config.toml
dataset = "photos with spoken descriptions (Open Images, Localized Narratives)"
crop_scale_min = 1
color_jitter = 0.2
encoder_activation = "relu"
encoder_avg_pool_shortcut = true
encoder_dropout = 0.1
text_encoder_width = 192
text_encoder_norm_position = "pre"
text_encoder_qk_norm = false
text_encoder_layer_scale_init = 0.01
init = "torch_default"
optimizer = "soap"
learning_rate = 0.0019
batch_size = 256
adamw_weight_decay_other_params = 0.05
Rows from block 4 of the text encoder, named by matrix and row number. Rows with one number belong to one attention dimension. Each number is 128 + 24 x the weight over its row's rms, rounded and kept within 0 to 255. All counts start at 0. Numbers have three digits each. After the name is the row's rms in percent of the matrix's.
# q: attention query (text_encoder.blocks.4.attn.q.weight, 192x192), inputs 0-63
# k: attention key (text_encoder.blocks.4.attn.k.weight, 192x192), inputs 0-63
q.39 099:105085139152152110127108117150107098122120126141132149143114176126119144113135105158108109113084136128198119145133151150140163103105117157129114091115102142040100136145146130135102151101150135
q.40 096:110162157106124123111129112160128085151156143126116156138123126119131132151099165103189101113124134113162079125146152114113114107143088119093094128125122122118152143085157139134127152129181155
q.41 099:115100110079149142165130133140127084157097101152091150134150098160145112128134112192097114111116150127105123123107134093137102164176109129102119129138120135097115153088152108140164126136140124
q.42 100:131090129120126109137102129090147104131131149140105082119177121136150110161161118109111116134157100134114134112135125120162137095070130139185155124108095142160120112118108100128130115116122170
q.43 099:157117078120131137120126125117146116146144106125134157094113135183118149153125131139141102117140115109120115188134130145118171130150098112163183134111116129123144119107120080152161107135158103
q.44 098:125205119132099114108098104118133150151165105117079127190119151109157132135108122159105132074126138174105168103116118156118089100138108127114117116125155118183140126121077113159150160130150100
q.45 100:160128144117066109106152082131106149135129116100141121133132128121089129121149144133125141134073138142140109107136155151132138124112164121140138156126102156159087065132137124128132165146150101
q.46 103:135111108127138121117163151146130134158133161115121143084089115153138120130173192132184159126143154175113165150139124137141112122172145157137145116090097104120121105157124125134113145116123137
q.47 097:114124119156170147157117211116150128102168134121127171166104142096123105152153117097106150106156116140135125111136081099120114171113116106127083143128143115141103186088112124165123150077141104
q.48 098:147105127140143139118138179109100190104112125148072167129143130165151135146135173127097160122096100126162174103154154070128100140140145140145117144102130133177116105103086118121182142159180152
q.49 099:162093101125134119119096114119120134100143134162113130086124150138139119127125116140141104119139140141055120119100118114136140115116099150111107055098092184116125108136111109171066124154108120
q.50 102:180140154113092125119109165089167132152101180088137156134141120108085149141127102116135090136136126149144122084102156141154157151147149118141116155118121095079087116121138132155110141137120173
q.51 094:159110138129165109076120147162082130102146103130135126092139132171143145115140134148091111175115127121125137112098067137111137111140112089115169098114135129126093184137162104125092126082084181
q.52 097:114124146159127088127149138149111086115137138119178133160117173132148148104122125121130130140084142128123152152123140132097127125125127161160068119105157140112120085094152156113099100165114148
q.53 104:127094142100118126086126144169140133150172150095117129148158142135145148088111148094103152107138136124121104084160162128126107114091119112123113149116096092138102136137135083135140149098144164
q.54 098:137127132127155164167136111129147069113094137149135147153106109121116104111095149137149169175109132103106094152135102157138148132138141103137120172122172145095125132113135134161140125136157139
q.55 096:158137166118128143115114124129111113122099140167153079130122146136151114150103137148184119109127092134121156131139097142087114136073118103148148096125101136107099141127151154096106134178095139
q.56 100:140099117131162131141117104176142075079096135167123125088131127117112151150074149140123139144176145161116135138116156148149143106190139126161112095111121176136140151101152123137127138148088109
q.57 097:098072159113129135137099144139100103096158086133150107122116148109147074157136108123135131125143134161156148164104139105138147139112113120095115144153082129113112141120100118103181105171068185
q.58 102:100177163143128114088156113092154158080109107065087144107116137153131168146129075122147158114111113132131114097128179129085124106081115111119150122165147117116148184175161145139113073096109131
q.59 095:104153159112174088118166147151087126066128156170151152149126084120055105085126127145130123132118164098123138087179135133086118127121134132144101100139145085103118119116100151134148113137126137
q.60 098:171130136162166113107113134142149117151116140126166109115135171091131116139159155112132143152093090141121126101106153154102156116117113129138124094123114098151076148156136142125132125121125114
q.61 098:115149154137102125159157118110050136149128108150117119124125067151101119139138157125064103141078097117107123150186138108134144131126163139114115129130112152096106152110143108111172132098087142
q.62 103:143145095128063136123106113115173105136113149068148138153144104157113096109090142149115138118129101122095141128115131147117140106102130137152141172123121144182092152150181139117127123087130125
q.63 098:109162139118148169127139089148160152157092121122194097130144212130160110120112155120096103097129131149161125094117119141147108140141167146167112100157116140101114114124122118123149113167164109
q.64 088:127107130115097136093114100089117133141139140097128119124143153121116140119093120145115145104156154083121067115086117145122109135157117102142145128125137122155129166163096147125155151144167128
q.65 101:148125137132134158119138133117168163143130122108130119101135137130108162101081116128106143133125142117168131116124090093114099113146092160097138147113107150153119131159135120124116140102127112
q.66 095:149168134160148119135105144123136144125146129109121149138112164105173129103106121143133126112138141123135129142146109148064099125158109112191134135122150148145131112099164149135129128079162137
q.67 095:119105142131132090131155123129138152118136182112100105158150127095115155144158134164145153119153145167122134159134081170162111118151121077128158152123118159128095134159173156153090108141100094
q.68 103:130128163126103149188103135108134151145117112092144115125126137119121084130181150154149133139092173191137123126153111124099093137113097132177139110147129121150155131187106155157084151091138135
q.69 099:134150154113102086139149128119114083119148127125112078147107144113137083153124123108096152141118111106175072097134142143167158111161084153135133133149103148122135151117132144143136134084111119
q.70 101:127092149148143128067088154126115102122110150087167112101189151098106140169121147117181142119127117109128120093140128134137104120134106112156134109161135129087166141155171125130103126068144093
q.71 099:145110157107120134131164136119155121112188112178136092166102133131185149130122104117122127153140142137095151124141141126122129133136116094124150120154153146097108127089105161131115116150147131
q.72 102:147122178143145117123088100135111096099137162137128133124166181149176159141115168118082138140136125135135127135136127127111121149093133104126122161145163109136152126115152154106120138113151089
q.73 095:140140097123156139136107128149127131098112131152097096116128157111121118129135075088125147135129104122080116111130136139132138143114086112148121113142092147103125125123114118075112126147108123
q.74 094:172161173075144106149145160150138142168122126128119113131138134154132129107109128130090094103156152126136144148102134130096082140139104138143146181148099102178123120124185127096120093128129137
q.75 100:138110139169099119151077162119125142106114182106142119138152146100153103160117105142126102116115135112100096158113111126154099146097121056149135151153111089102132110119142122123140150152139129
q.76 103:098113160117104174141146110170130137115121130178120137144129119131111130129171119136149137160121138129086149116126101123126150174111096074086085135126168161121083122068123120144166098156137148
q.77 104:147128089126112146128131130137157125107092133123148153100130078112131135111133086157181106151119080118148154156104115147155112115097108139120133100127158123123146121177158136126125122154119122
q.78 094:132108114124167152131083136122099124133164107158098116114158103160166109161155154090149134137155122140152157129113147142149074112134136149104127130136119128137077118145156143116173123148137170
q.79 107:137115106128097117110122138179156159171155179129135122138123102112147133078096147148131120111138147174191088134163108119129132142097130158140126150118142104159143135154142152150112153128159094
q.80 102:158137177088130096177133083105098122089125101154090138112120110090093107125145120096110090105134109095104157143141118106142095104097136136120143178119149099174110099118115130097126174142190120
q.81 106:113118132125189110177179145098091100097134101107124127086102123168111093146109131138127139105107119172154145190100161105111081166104125189141113100118133144099113158144127121161111112144108123
q.82 103:127152127133084125159145156090101110140116133081103122101147145156105093114099126107150137117124107152134114114146142117088093084136091164115142103112109135108144089056153165158158110103127110
q.83 106:167117135146127106118132126120143121158137084110195088130147120180193149119126100164121150119137110123118116153172160182091122138156139115130170179156099140126122112155110167143086089151080113
q.84 101:150107150152175130175115124100141129106139135137099085116121138107157112135179081148121151181173195135111144113153110102125137169188149109163089128098146139134180129119126128107131132139125139
q.85 100:114133104135143113154068157145063120119121151142143111104130120141151132158132110115137087081164124130151162105139139107173136125108128147080120107159138108151087119114119120148127161090143112
q.86 112:134088117129164130184114128075177138164148111135065125143150101091108128125075126155131166133127157125117119095158157126130136127122120147150137063119081160164145155127121111115126114138166113
q.87 107:160116125122120125103129156069129155144112142162153108134154134102109132089135116114129068146134133129154155074115090160140141115106093129164135107106137141167123121139142117104118105172148104
q.88 104:160180108163159123144131108104155105146117081104110117119107122143130122104120098092119108117140127178139123191168136138073105095112099103142129107106161157104117148133148167144143157135168146
q.89 102:155134092094099132110122109144156153102152115165131101107107146183180115119140150108189137159123123105152168126086109137155142170113096121111155169110141179127159132117134096135130144162161136
q.90 098:118131079147160161154117140113148107121131163150144119114149125135167102142140110121137152132155175137103133121147138094144109136159131180152124130135166133162162120135151172108158108093113125
q.91 108:107116110183102134106139142088168122159113147153123117117129112121101142153132116176132131155109103126153072135167138070110129120111121088136150129142108152111170102110149097150142103131111121
q.92 092:135179145165089133140119136121084170106145127109116141056118082097130094101096130165109179137156127098129110070093158124133111080128132130088134152108111126135118103104123168146140133145112133
q.93 096:107147129113118146108132105152160111109170125126150149170107141090162133137139134131126084150079118151193114150093125112102098166114146130101093155092094127143104126138130120134136110101126119
q.94 101:124135136127150133143183129146123096130096109108181095124112121135152140134133163115149166152083140083121130127136106102145112115097114104145157143160147155109145119137113107112155164150132139
q.95 095:114171133124173105162140129133152094134089083125114173125130122119110110149116112158131113086133146070126137116115133122096133098132155122145169134157150138063142124135144115114102121157129123
q.96 102:156115164144124121122095175105139105132092153131153109141151111153121155124113148141163157119102175105087135094119144106119144158199157127135130100140080165154108124132148146103101168101141101
q.97 103:075181133106123141149134124152097138128144123095112083109140114127111121118153128140127137163143155156130132138106121097137117163128142088117108097144117099135148154138104188124127139110133106
q.98 093:149151155131102110117105119127101122131125157124137088181139136086139149144137141127112142152132117119132106101086144139129153135110183126152158118128143142117079101114118089139135153106151135
q.99 103:164136102164144132163074167114102118152168121130130160145113139130125080138114108115144126102123119128149171111099101088121148079097127099116164165144148107131118114107102140118171139102122101
q.100 098:138172104132121091156132169112149132120155133079105128157117133121151114155099117149130094136116172146156137133147113125128142139187109160108129139075151140163142140168085151138134165127154155
q.101 096:112106093126156128144171107140125076146175125126106121133086153107139166138133101120136121111148094109132148121153120131147106168165093125156124153148100130128135127132127159161131078105113148
q.102 104:156141072134144136151114118134126090143117150103102085174098162154135162116135127070116158129164103166094166140150127123107058128125096141104110123156117137107147109100166093133092157086110140
q.103 093:158150161108132120161146132126161106081138145115097128155091152142119154117133134139167140111097075163091151105109137134176102140121111120078154137165050134151125111099110144135142142168121119
q.104 102:170154140115117100112095089140100139162161124113158118118089099161139120096127125177100147143114149152135143107092121120151143136119097149127087142077122163114155122111137163110151116089170124
q.105 094:108141111149161116121138122132076098147158125101153136136142157130152147127132106168089130135158138124119095119110100141104096072141090110136095131145071105181115137150108111129138101141100183
q.106 098:156143135129140098106106125107135118155087151136099141112132127140136156090083124143154129145170118140098141155150121113097118104108135114147139128141125131147156159096171154165134152156167130
q.107 095:068147151126067112114143077139139142102116142132130114124101092109139092098124110125128091178116138097134114164092135121145119108110133117139171128105128166131135125094111132130107125163157112
q.108 107:117115135159120161137112116117142104106128164128102126123143153152140102080135138098153131141096130209133115156134119150154175106142154104155095138160135154171130151158151145104113120146176112
q.109 098:128130141115119132113155078162136136134084133148113143119104118129093128130180124156111118108124103118119115159126150131146151125095127115120115067118172144150116108098153140153093121160115119
q.110 095:124086156163133135108082148081113104100158097159085092154104130129148130154153183144157127123115128130132128098131129110144138162121128162131128182126137110106114142127133141111124124166120105
q.111 102:102107140126106125129126129137101125131118142119104152152111151110116163122138166141172142115157156158112142194119138145134158149125172134132146138139163119143136125122128138051112092157136105
q.112 103:102131129134125151101146120113148124166170148148116143157141134121143127098176109165152133147098123077193111104143121104112111114065111116056133152128119171084130141135155078117122145094128141
q.113 097:132133145161138154137129111136128145167101155117111132074180154130096157118137162127120099099158093174131140180123140122187133106142102112130128151079117137107174115112123142121142151135162134
q.114 098:140118127140141116097151190137084128115152126152136113163111124131141167096129139130137121152168088157124131161138100093105130117107176142091118148119134138147124144077120137142132111128114115
q.115 105:140112128146113158090042102149114137112088160130126124168112129139176151171141148137116112141141146117086125127099112089146107182134112125110108098091182142134133138106154129156106139153096126
q.116 099:131093141113154153141103135129169157104094180110111133098111139149206109139101180157153142158102097103105113148112169090113135161144148157121161141117093135118139098128142165156067150108152116
q.117 102:142160102097085134137175133147107148094129165091140141162126141121112106175123113155120175118138169155156167137140143102167105126154156125146098147122127130176142110156112149087114084109166117
q.118 098:159069079110129111110177085128133080142119148076122154121106118135161144140132131133107131151138113099131160129113127129073138079101126100147114171101174139161091125145114098127149124155143138
q.119 098:165143118158141138114106171081123089129120128144170170142079149180117128108129181175072129106172140087121091118172128129144138090131151157122128130146178115122086110128095111161110077124126107
q.120 101:105128137085131099120155129132122153134097124121108133136113079174153084127103145120123129158148156153084088130142109107143150074141113157147116127121128128151125163132098114141118141104112115
q.121 104:131127120148118122127131136161177104108184203092119111146133070119128172136141114143146130148110156109144135109128100122134115115110140130140128103139078155119136100121141170125156128094140177
q.122 104:169107123112112125142119104097155097166090110122135124117133145129094112128152072120094125140119183155137135101114128134120146151148139090145148130124115129070103081131146169128158089181100132
q.123 095:103156157131136121142138151100137144101132088142155101082182142142134131191154138137119096145090129108117176088129149135126107135144148171082101133145135134177111110115103118156099097163126102
q.124 092:141116135123119134149129092114115163144098131100155111127092088106164149130100154126153099137139139108117137098147142104104130105142149108113123174117157069133094086148125167083089129137122204
q.125 093:106146084109161101115146116140187121140136163137140138135187151147124099133112130101165138126122169121131125089115129131092134143091153133164136147123119156127112119149103153157116114086102147
q.126 100:150149084154123142102144131140139141151130122101097132140191143134144122124166153128099132126131165168122103191135125136124174113154161128142133152118109139142109138139139100138153111091085119
q.127 105:058099166161149120133165139135095168123148076096111141181098142133109132152125123130113140123134105107087152140154196132137088093108140129117126121127114195114153137111136131100144126132112133
q.128 103:127126140126112097128113138131160110160163103115147107130119135169141154122149130142102140081092181087099137097131136137078079119114153139142123129132107141140071128134124109092139143113125120
q.129 105:162147125077138141137133150167113151105136128094133110175120125111172138136100121139119107073110142102160158124172101089141099134112148121132127117121173103132109141141112150145115124116130153
q.130 089:117138146131162127112097134143118133083121141140169102097159180129154146156145150090052101127135139095198175116182084089157135141117141134182147110118169105104122140159125130124095135132138130
q.131 105:115173116153142138127109100105116088139142137115142133123130110160129085154097126085121133097139106115105087151177127127155140153094110133100129116151138172151185124138140119126105123154131125
q.132 094:172127129149149115091103119133113103126160097107120102101142096078088153125153138121154155083126116181142104136135114104160109115156140148134121097116137130128111108097064143139092085116085163
q.133 095:088144100057135106091129118164106134152151120126108129119138124151144156157117125105106158120097128158175109111115163211126127071148100133108115095149121148148156085130126101111120145115108143
q.134 105:075116128098171125118128138089097149095128108175099116149152140123111155128098143151139140151125123124097114127127115139078176138132152139139141118125156130105110114116073110111143123116144154
q.135 098:135107085085122122140113110164150101137074139100157133127124120130133150142145095123115112109136167177138148074144130161105124130141136101148155105144103140124108155132113127125124103151091138
k.39 097:147165114158129123115100148120120114155151173129127110064134117121153129112108096135145113106124103163178153100120140153151100117120108128134110151096136132183169147148135114180114140119095102
k.40 094:121122107141081118108142117098126099157143111107131128093123131125091102119168137137134162101154162114167110161102122133103129148133124151101135095142124129163196118185134119108158118134125161
k.41 101:148126099191130107139127116095158111151125085145104087170110104173106089102150155099110158145139111120112133098158153128073142118140135124154150128151132115128104120158073114118102139120134178
k.42 103:132188136167155101120120120159147119112166166133156130141096154139106129113178156139156089152142121151170107127132106177131134114165140160130096167212164147128100134128124092119124149115113127
k.43 105:103137117119082133114159084152131138140116147122093079186139136153168154108123162144121149172122134137071128117135137097145124064113138138132153113155175133111089124134135130075113117156123133
k.44 100:082081084147118116133174102151136116147105110163166145097148133183085134107096101128133103142128071099115088161125109103137154167123105103130107140101121137125110125121157130201128119177119140
k.45 101:104148172155177111069142118101103119135091147131152148116109157141163089089176125171127115176140106141121148182105095122109131122141154130143089122109119139095132177129088131178135131142164139
k.46 104:159145141108101171093144109119125140108092116162157112142147085131149144114110087136101097105145192116113111106132113113103122095169125120125119119080108132119133157172174120115134099171097133
k.47 095:152102104152109128137160050103130147142105152106136121151131105121143129117145122110153120150114107127125109120162173141116142124136071061065143139085120100174150141114143132128144126147133170
k.48 101:070126118154144163199111125116153126128056159136144191113115118135138112108143096095112090159149110135134116103119152103139105101119110106124142110131177113094089135119183150134120132086103141
k.49 100:117101145129157129126115125152126132160125146136117122109154104117140138112099157148155118149176156126099137110098151153113085179185132091151073143171138071156096130157135116128128172113096110
k.50 100:111166101135078141122147086167117124096136154079109086112160112129140148147111151141097177140128151125120151150133150165153125150154139090126150072120144135153130108103117120181139095137101126
k.51 099:191152109127128148123129149144162143162162126122108131148098134082126145191118123129091143143125140182135176106128100142118138159137090127087121134153100139095142149123119115139123097168151096
k.52 104:115067113121112117091147143119166118106151100119123125148126123080164126175129124142120145138115172118154126141089113103133140115143093179174132117133117126140140106128123119106118133126126136
k.53 105:141109172121131154133118108153134114079163139145134122111139100160153091149122134077110100133115126104086098139121106140122144105177147139132098161126149140133096127142144145093155118095110114
k.54 097:135151164166112129147143095156076135151164132090174139156127118124107138153186112097108158121154150049162136124129170160129110115109133164094117139129141143151130122135133123111140138064138124
k.55 100:100129148124095128113114147108109146187131118141120129076101163129156119128126139152119122113139126126169125144114123119163118129148139109141154147130115099159141095125153128195151154135108108
k.56 100:164134110144110109130141128115103148112133117130159145114115167119131154116170142156114139124088179124128108108176147152098069116138182138119104104120122130163121129160136082129125148120141131
k.57 100:140166139094093107123129120122178153110108109146101176131181123107109107149142112163173113106097108193122106117123104131134121096113133173119111118135074114149127124132111129134112145086113162
k.58 104:101129111095139156124117107176145115113137121141098103090145126103112124112143138140125165078170103110120117108137111115161138135129098108115162162073166109160124146148082121126102185097123149
k.59 097:086130105132061152124097113079114108103145091127121120112102148123111127125153133075167176124142101154150114129150124134120112122118135123122102158154125136158132120129123123096114150121144146
k.60 097:110117163137167105150142116083180108119111146107077159074148131106136151076114125133165108121138098161139135121113114138137142149167169105094143121151126140136157108147153125124163170122142121
k.61 101:148128138128154132084100157096141128145167137196110133139137100075145140104142113119111121091120108170112157104168137103094117095135141129083098166154192159121134120141084148108137123150122140
k.62 106:156148126134159140106157113139111094152133149137140121149113175138113100151165134174118145097146089132134138108106123119167146163119128139126126147130162115143090115123131126081147051145118134
k.63 096:118127136161090099076138158134151132082145150125061165105079118160156099126134139124146134155132125103146164157131123141119127130123147128137145149087156111134147090111132117192142138151124100
k.64 087:137159143140099131140093141132132105114136126142111116099110133128158122185141114137135151109140113116135164149126121135132127138146116110111138097061128097174133104117125155097105113154115136
k.65 100:113085139146128105135069138146116127144133141076136127153105142122161120101109079129111175091142162107127076065131084136142115160149149128150160086131100109164139116107098091086131118170116138
k.66 098:111116142099146121137170118157123118133150123107134138148088136144110109132184121130137092121151138172155120158136088118112111153119165157097151117148146134084108148130119099074113151140130135
k.67 097:167101145121159115112156141144098119132123069153131125120141150130179151098151128138123121118151102156099100114134126097162106123126153113062105169087096127150144142120128143135128153165124072
k.68 103:154135120102144125107116112115146120114103073128113101142171140149152142119151119103152103116121123108108121133137162134158158139117111102101135099099113145155130106073105142078125121129131101
k.69 096:120133095155104153065113146164167169083108131129105110153075141096144150159108140167147138108135148120112118146126135151182093128121118149116097126115141092178168123109089114113123084128160127
k.70 104:127140140109137142105096137107118138104100086147130130147160127197152104150140135141130157182124125109124115121107155162175133139133094119131164114121099153160171116125093115128109125201134105
k.71 101:118124116158137100106142141151092116121121159098087140125097122119141184152119081148093126133095112169118137139139145133121136103083157163075079171128123088122119117096136154155115188134110111
k.72 101:152119119168160122154117137070152108121183145139115151133130113152128147169088147115151134147126110117120123137135131140165120120099152125144142111113158132111157086134134077097168098186134129
k.73 096:107147078114147152120160123133115119128168163123122121115134137164123139156129153148082103122091104141133142124121142137147124129149128156089113149096100115119166187135100152095153144118117126
k.74 097:125149137138170139147135140116104166116054114121176120128102114126140118102152127126176115085138112140113137113128128136117104110172187111099128124121057151091136152125104098096178122100153126
k.75 107:100169079082104140135116155133070149136154130165125101100140109148125122098127147094120130099170096155132147142123118141144150113138109127113125128115137162079165143131129113137118153129168113
k.76 099:189131153097099108127122138101127127159153163081131140139102146136070141117130131111121151109104096127111147109104145162143123083139114132168116157149134131187095095105156149135108129122138145
k.77 102:126099117089137120131096154199081128166111133127175119119176132141101137164153164048109112157180121130152127094135154106099124156121119142117125131153085114103126111073089140159126078144130122
k.78 094:138170118083184129093164121161134184126141087083159108118089146147118082105100165150126092150073133129128137151119140176107177143107114102134132163118131164113101136176112118147142096109141122
k.79 105:127126163121169117104119134134106090149110118176145093112146133147164154122147087121154150123121082163116123097144128074153117145139099112103109163113144167132164137146115121120172140100138127
k.80 102:141129082108174135136146157113108125163128117145092143139131142109143160134115128110133157096098079123135128116109124131104120103139130143059111069145143129140124150130167097081159141127109134
k.81 106:107148137115090151053177130141171154118131114160127157148143163146080131103101140132105087114097170072111137097148151133108125119143124134125178140112174155098141125140133104114146139105162116
k.82 102:103156141116161139065139151145136098101149087156144078145133119135117116096159135139141107129120118167138171120133138111149146101143145115182127110148139167118113162166093078108102138120155106
k.83 105:109155116178126090171141125118131130118123169133117120142099083115127136123082113158166138140150107163152149128147099107115134100111160140129115108131161172129156085114129132138139125115159101
k.84 104:134135078131125123117105110074135058106168128125117155162131118157148107116084109134114157130111147091145104152106110101084102120135140121113147097128117110119137144107121119142113139169132159
k.85 101:130151111096165130103133130128107135114132134118102099109127136164104157123099117119141142128123109112081114099112131155151148138087143109113089135128140120144142139158109111150125165118121161
k.86 109:129160091126133118130129143142113132145099129139133144074151166123200145118146136120142135118064088057086129100145135122127142140149103131123149133072143105131105177125127125110157077157132089
k.87 104:142125097160129106151108111145071121095105139129126163148109105109161136124127143117061179087118176129102121135100163116112116141135173114147139111174138153155151154125137089136141107154117137
k.88 106:099104137135162124132172124148094109149196094143128098140143128108110112145143123131157133132055159137116170170133098143098159132129141107090147124124149138119119140170101151113110109090124118
k.89 102:136122145084114085165117114160124108179062118118124130165131102118111126108080107101122102109113132170126126109119122131112141143077136131106076108143132121135127119106099137131139070095114130
k.90 097:130156117125112100097141151096139087135107121086193190148103112152163107151143073112099096121085130164125129102156148128091134123097101121168162117141158162133154159138129090176144112174116140
k.91 108:124147137141115163119107120140140163125127128145134119118147145137145120100144131168115132113124130152168140128097140138084060158132129135108118120141177118128112187141113131092058100118122100
k.92 098:127110110139135125155117156140127099117161101150128116091129153130128129125095132144115153128151120122188134157114144140146151128113090141164117165146104145110153186143118132129108142123167113
k.93 096:132117135161127116128126108151115151077156157119092074105151166124112169101123102111132111115121123140153134112133114137144114096162148158154127142172123128101081139130113139141125115102103153
k.94 096:151151130141085132154127154134120127120135134144129091143110147109092088162137112143120101172140115123112168102121116122090146179138144119114140147123161131091123138088170158105176132111138112
k.95 096:118120099131079126154138128136084134159082140116167160126128108152120156165166137150121157158111112113144154148157116139177113165146142109161137124174147150130122105144129090113131129167108141
k.96 099:094109107127164109123170134130133154142122089122103146112129126128165121144118102176111113136112109140098143120124128115132151119143176117102147134136094128111139125097135156129131135148109135
k.97 100:158124132125187093115106111128150140130133088147093126107165123103151131142117109126117140087099078119102128151154102087183119087126136169170119154127126090122123085128121112150155158139129126
k.98 097:114133166108105138074169141118131113098094150144078129109114173138149130148127161120140146117155124106126114149128143176121157115107136132126123157142154102123115126154167166134127093103114139
k.99 096:142125121083111130133129044137115129123164152133120125149125119114107167146123131148063075137168144111140126127106128154138148149125155137115104080130113101175111150169159135144109118112185135
k.100 099:104118132160115106153148107123121113099131176134128135118131115163130100124109119138126097097134134113123135141109113109120100154093094166124176118142089123127111093118142141093127089135149081
k.101 099:162110117135144163143121144122142158126119134151139120156088125130124118124128187140142117134093087132159121131091145104088139091096083136116163133124129122099104130113155099155132115155173101
k.102 102:097144163110151111134173133111134138123085123148201138132135138112102153159115121145139120147149143137140123069133119139102151143126123160119152188118133137130113114170144101113127115116100159
k.103 095:111149141138077172135162142122144130118130137102176153112105103096120128149119124107121108151147154112129091088145155097130124110104125150103095127134149169156109143145171138122094164172144156
k.104 105:153104161105155153101155120098102097123143131149110135152105126159121160153121110144127207068094150109115096125153152170102142111120092153107147138108135131106095161132102104185160112112138132
k.105 096:174155162120122122124095120164161150106100149109086130181121153118132130128145107138154184111129123097090131119136162085103114113100107123134106170114141132130146135143123131146128110146132107
k.106 102:107132135143073109127167123125126111124133101157118140106110102135128122153147121129140133116103151117121085112074151106096103084138128139136142132101154172128121106141110101111100163147099082
k.107 093:117108118147128112133125139137139160134115145169123143150189143155124136088136134178089074076157071153158157150111108113108104111127162155116092124144141118140142145122128127128159148093117130
k.108 104:131187116140143084106133119135177134129142133111130117112127102113131134131127136124125100123133160118059095156127123131113107129153135132132122132116154150084143135130109161093068109131098093
k.109 099:179129156147132140128147130142089136134127125084139143122130131121114103092104164106115112105094123147143141133146086143094160156108124131148144159107110135150092143119133125116101149085091168
k.110 096:128127132103110153168130116059174126124110111128125145111092134110145142122119151108106125176122141137128143124149195168146126101099170107114150115176135091145164138191129136155109128149097134
k.111 105:158153100172121076122152147108107136132148112168136177113150127117136153141131139076117086129128118148108110136138077100096081117159153116142125124172141145109121142136144110168131136144109158
k.112 103:150134156127116117173082121148171114141153112159132095148180166140123134171133139151102126152094103122172143114160127123120086112074134089158153133139133115142097128126172150138112136138077147
k.113 099:120137132146091122124166131149149114091135139129147105122144123139169109156102114110151151111127123106158098150110129141102100108123114122117142107125096157143108080163149124135142132127141121
k.114 099:119144151177127095138115091134124077082117132101117136097135121140134117150125116123126138159080125132131114151084172132091111130078144134149141113119119095110132137120143127129096111159117076
k.115 101:129147131100131129146141057091115139135139127118128181108157133156134166140110128102183097119114118175130127109154090110119135169110149111117141139112114122151115104158113132158134097138139199
k.116 098:123171141092080103124146100105142122148101134162140094120136096095096151109074071130106120139121120114184103101151103146113121117105160133089136132121124165122081057104121128130153111146100114
k.117 101:095101112141194104117146144157131109077149069125132140138172111131153158095149126146147092097137133127118113127114139128123094168179077127124118131068110129111160103120160156120121121160155126
k.118 104:123101164141152112163105189126076136142123131137113150131108126141148114107121118131118150169095112166129124099142122142111131105119094106157128121133151144089124139129157135140099111121111085
k.119 094:142125121133113151103149146140122108166158116086101130131098120120114148090142142153136173166131125155125167169106142151128128146134127130134143109124116096083096160145039097141103106143121134
k.120 099:150147113141137150161165107106136126135127115185148111139128084114108135137148087202114101138103126078093107091107147099102093158073112155119110159090105113112122139139112140136138112095117120
k.121 104:138091152150141126157094112111104133086107137193192142103105147134158116135118137155155140092121109122125111131116137107134160153159102166116082158108140091094118105130165142168105087132098104
k.122 107:130093136146098155117140140153124159129084108067117137127150077136098132118102123146110127105121159104104153131126090147120102115122174112114119156125134152109178152123123124143078098136145151
k.123 099:129154129102103128077104136138136135153128142088086115152141103120154141112156116140144082151149142124125155123112095169125146143109158068130116123136168100091138153096103120122128165119112152
k.124 092:169145166117147142152158107116091105144130136148136105137170123116142122099165115077124151145098132125139100146106107096115156083087127048118151097124151136131194089139108138112123134115087123
k.125 094:137149143126134117112114141135099121124112137130190110144097116159147133108129118122142119151119143120114080165171091109161122158134135103088105104099113128125140119122120126141128141117089153
k.126 100:083124163153147092141080153135139116129159133156148133128144132118143122151167093110146119140142125103122142116152112133111104147121125128166101123124098130101127159125136150091181091112135111
k.127 106:151168106125146108107166112144141168083171124128145137112134132135169095105142099139119103114158118149117134141092120117142157143102122155129156114122162135134068135161147084122127161128150109
k.128 103:175124131142136108150164105140105138122126100133078138115107150119107162108136094084134117099090162137141110091140132074146118124127138110147144133137136130127174087123134104164099102070149152
k.129 104:101185077134147131096152091062120149139154118097147130113104168139112135128140163137145176136135146109122121138135161154110111139104106138152125175170107135143118103108121170124085129128129111
k.130 092:164101154146138125115145143143144109104126095124125112127154135156108115104162147150131177144096106104094106140112147183131086138142074139123150140078100106104095108135110139135168149153110095
k.131 105:139147128160162126102115170173163171120120099110109146127138095096153159105097156126099144154134138087121132138115132129126139141131160127128089163134117132120122158167119159097155178126159123
k.132 088:134132156072110133153146111146160129161111132147122176123151149133138114117134114126127065155166152107177159145125153120102100103134116106176110114109158142126134149119135141110128090118178106
k.133 103:133106109102137146134088124137137167064136153141179135074116141098096133113132158116144128133135159108187130117145118086134089152122169071148110125166128112143114110114147157129152159152102144
k.134 102:099160158110081138079111138149117150112103152116119118145130122172101068103135124113104130085157135084137109119141090133126095127113115136120115128125119105151108140168139109117113132195156178
k.135 096:119127116114127134103151092135116106118128136116101139093132120122109114142141107168106147188151083146158122132130120099149108122113131096110069099098128089127136160109108131138121141101082108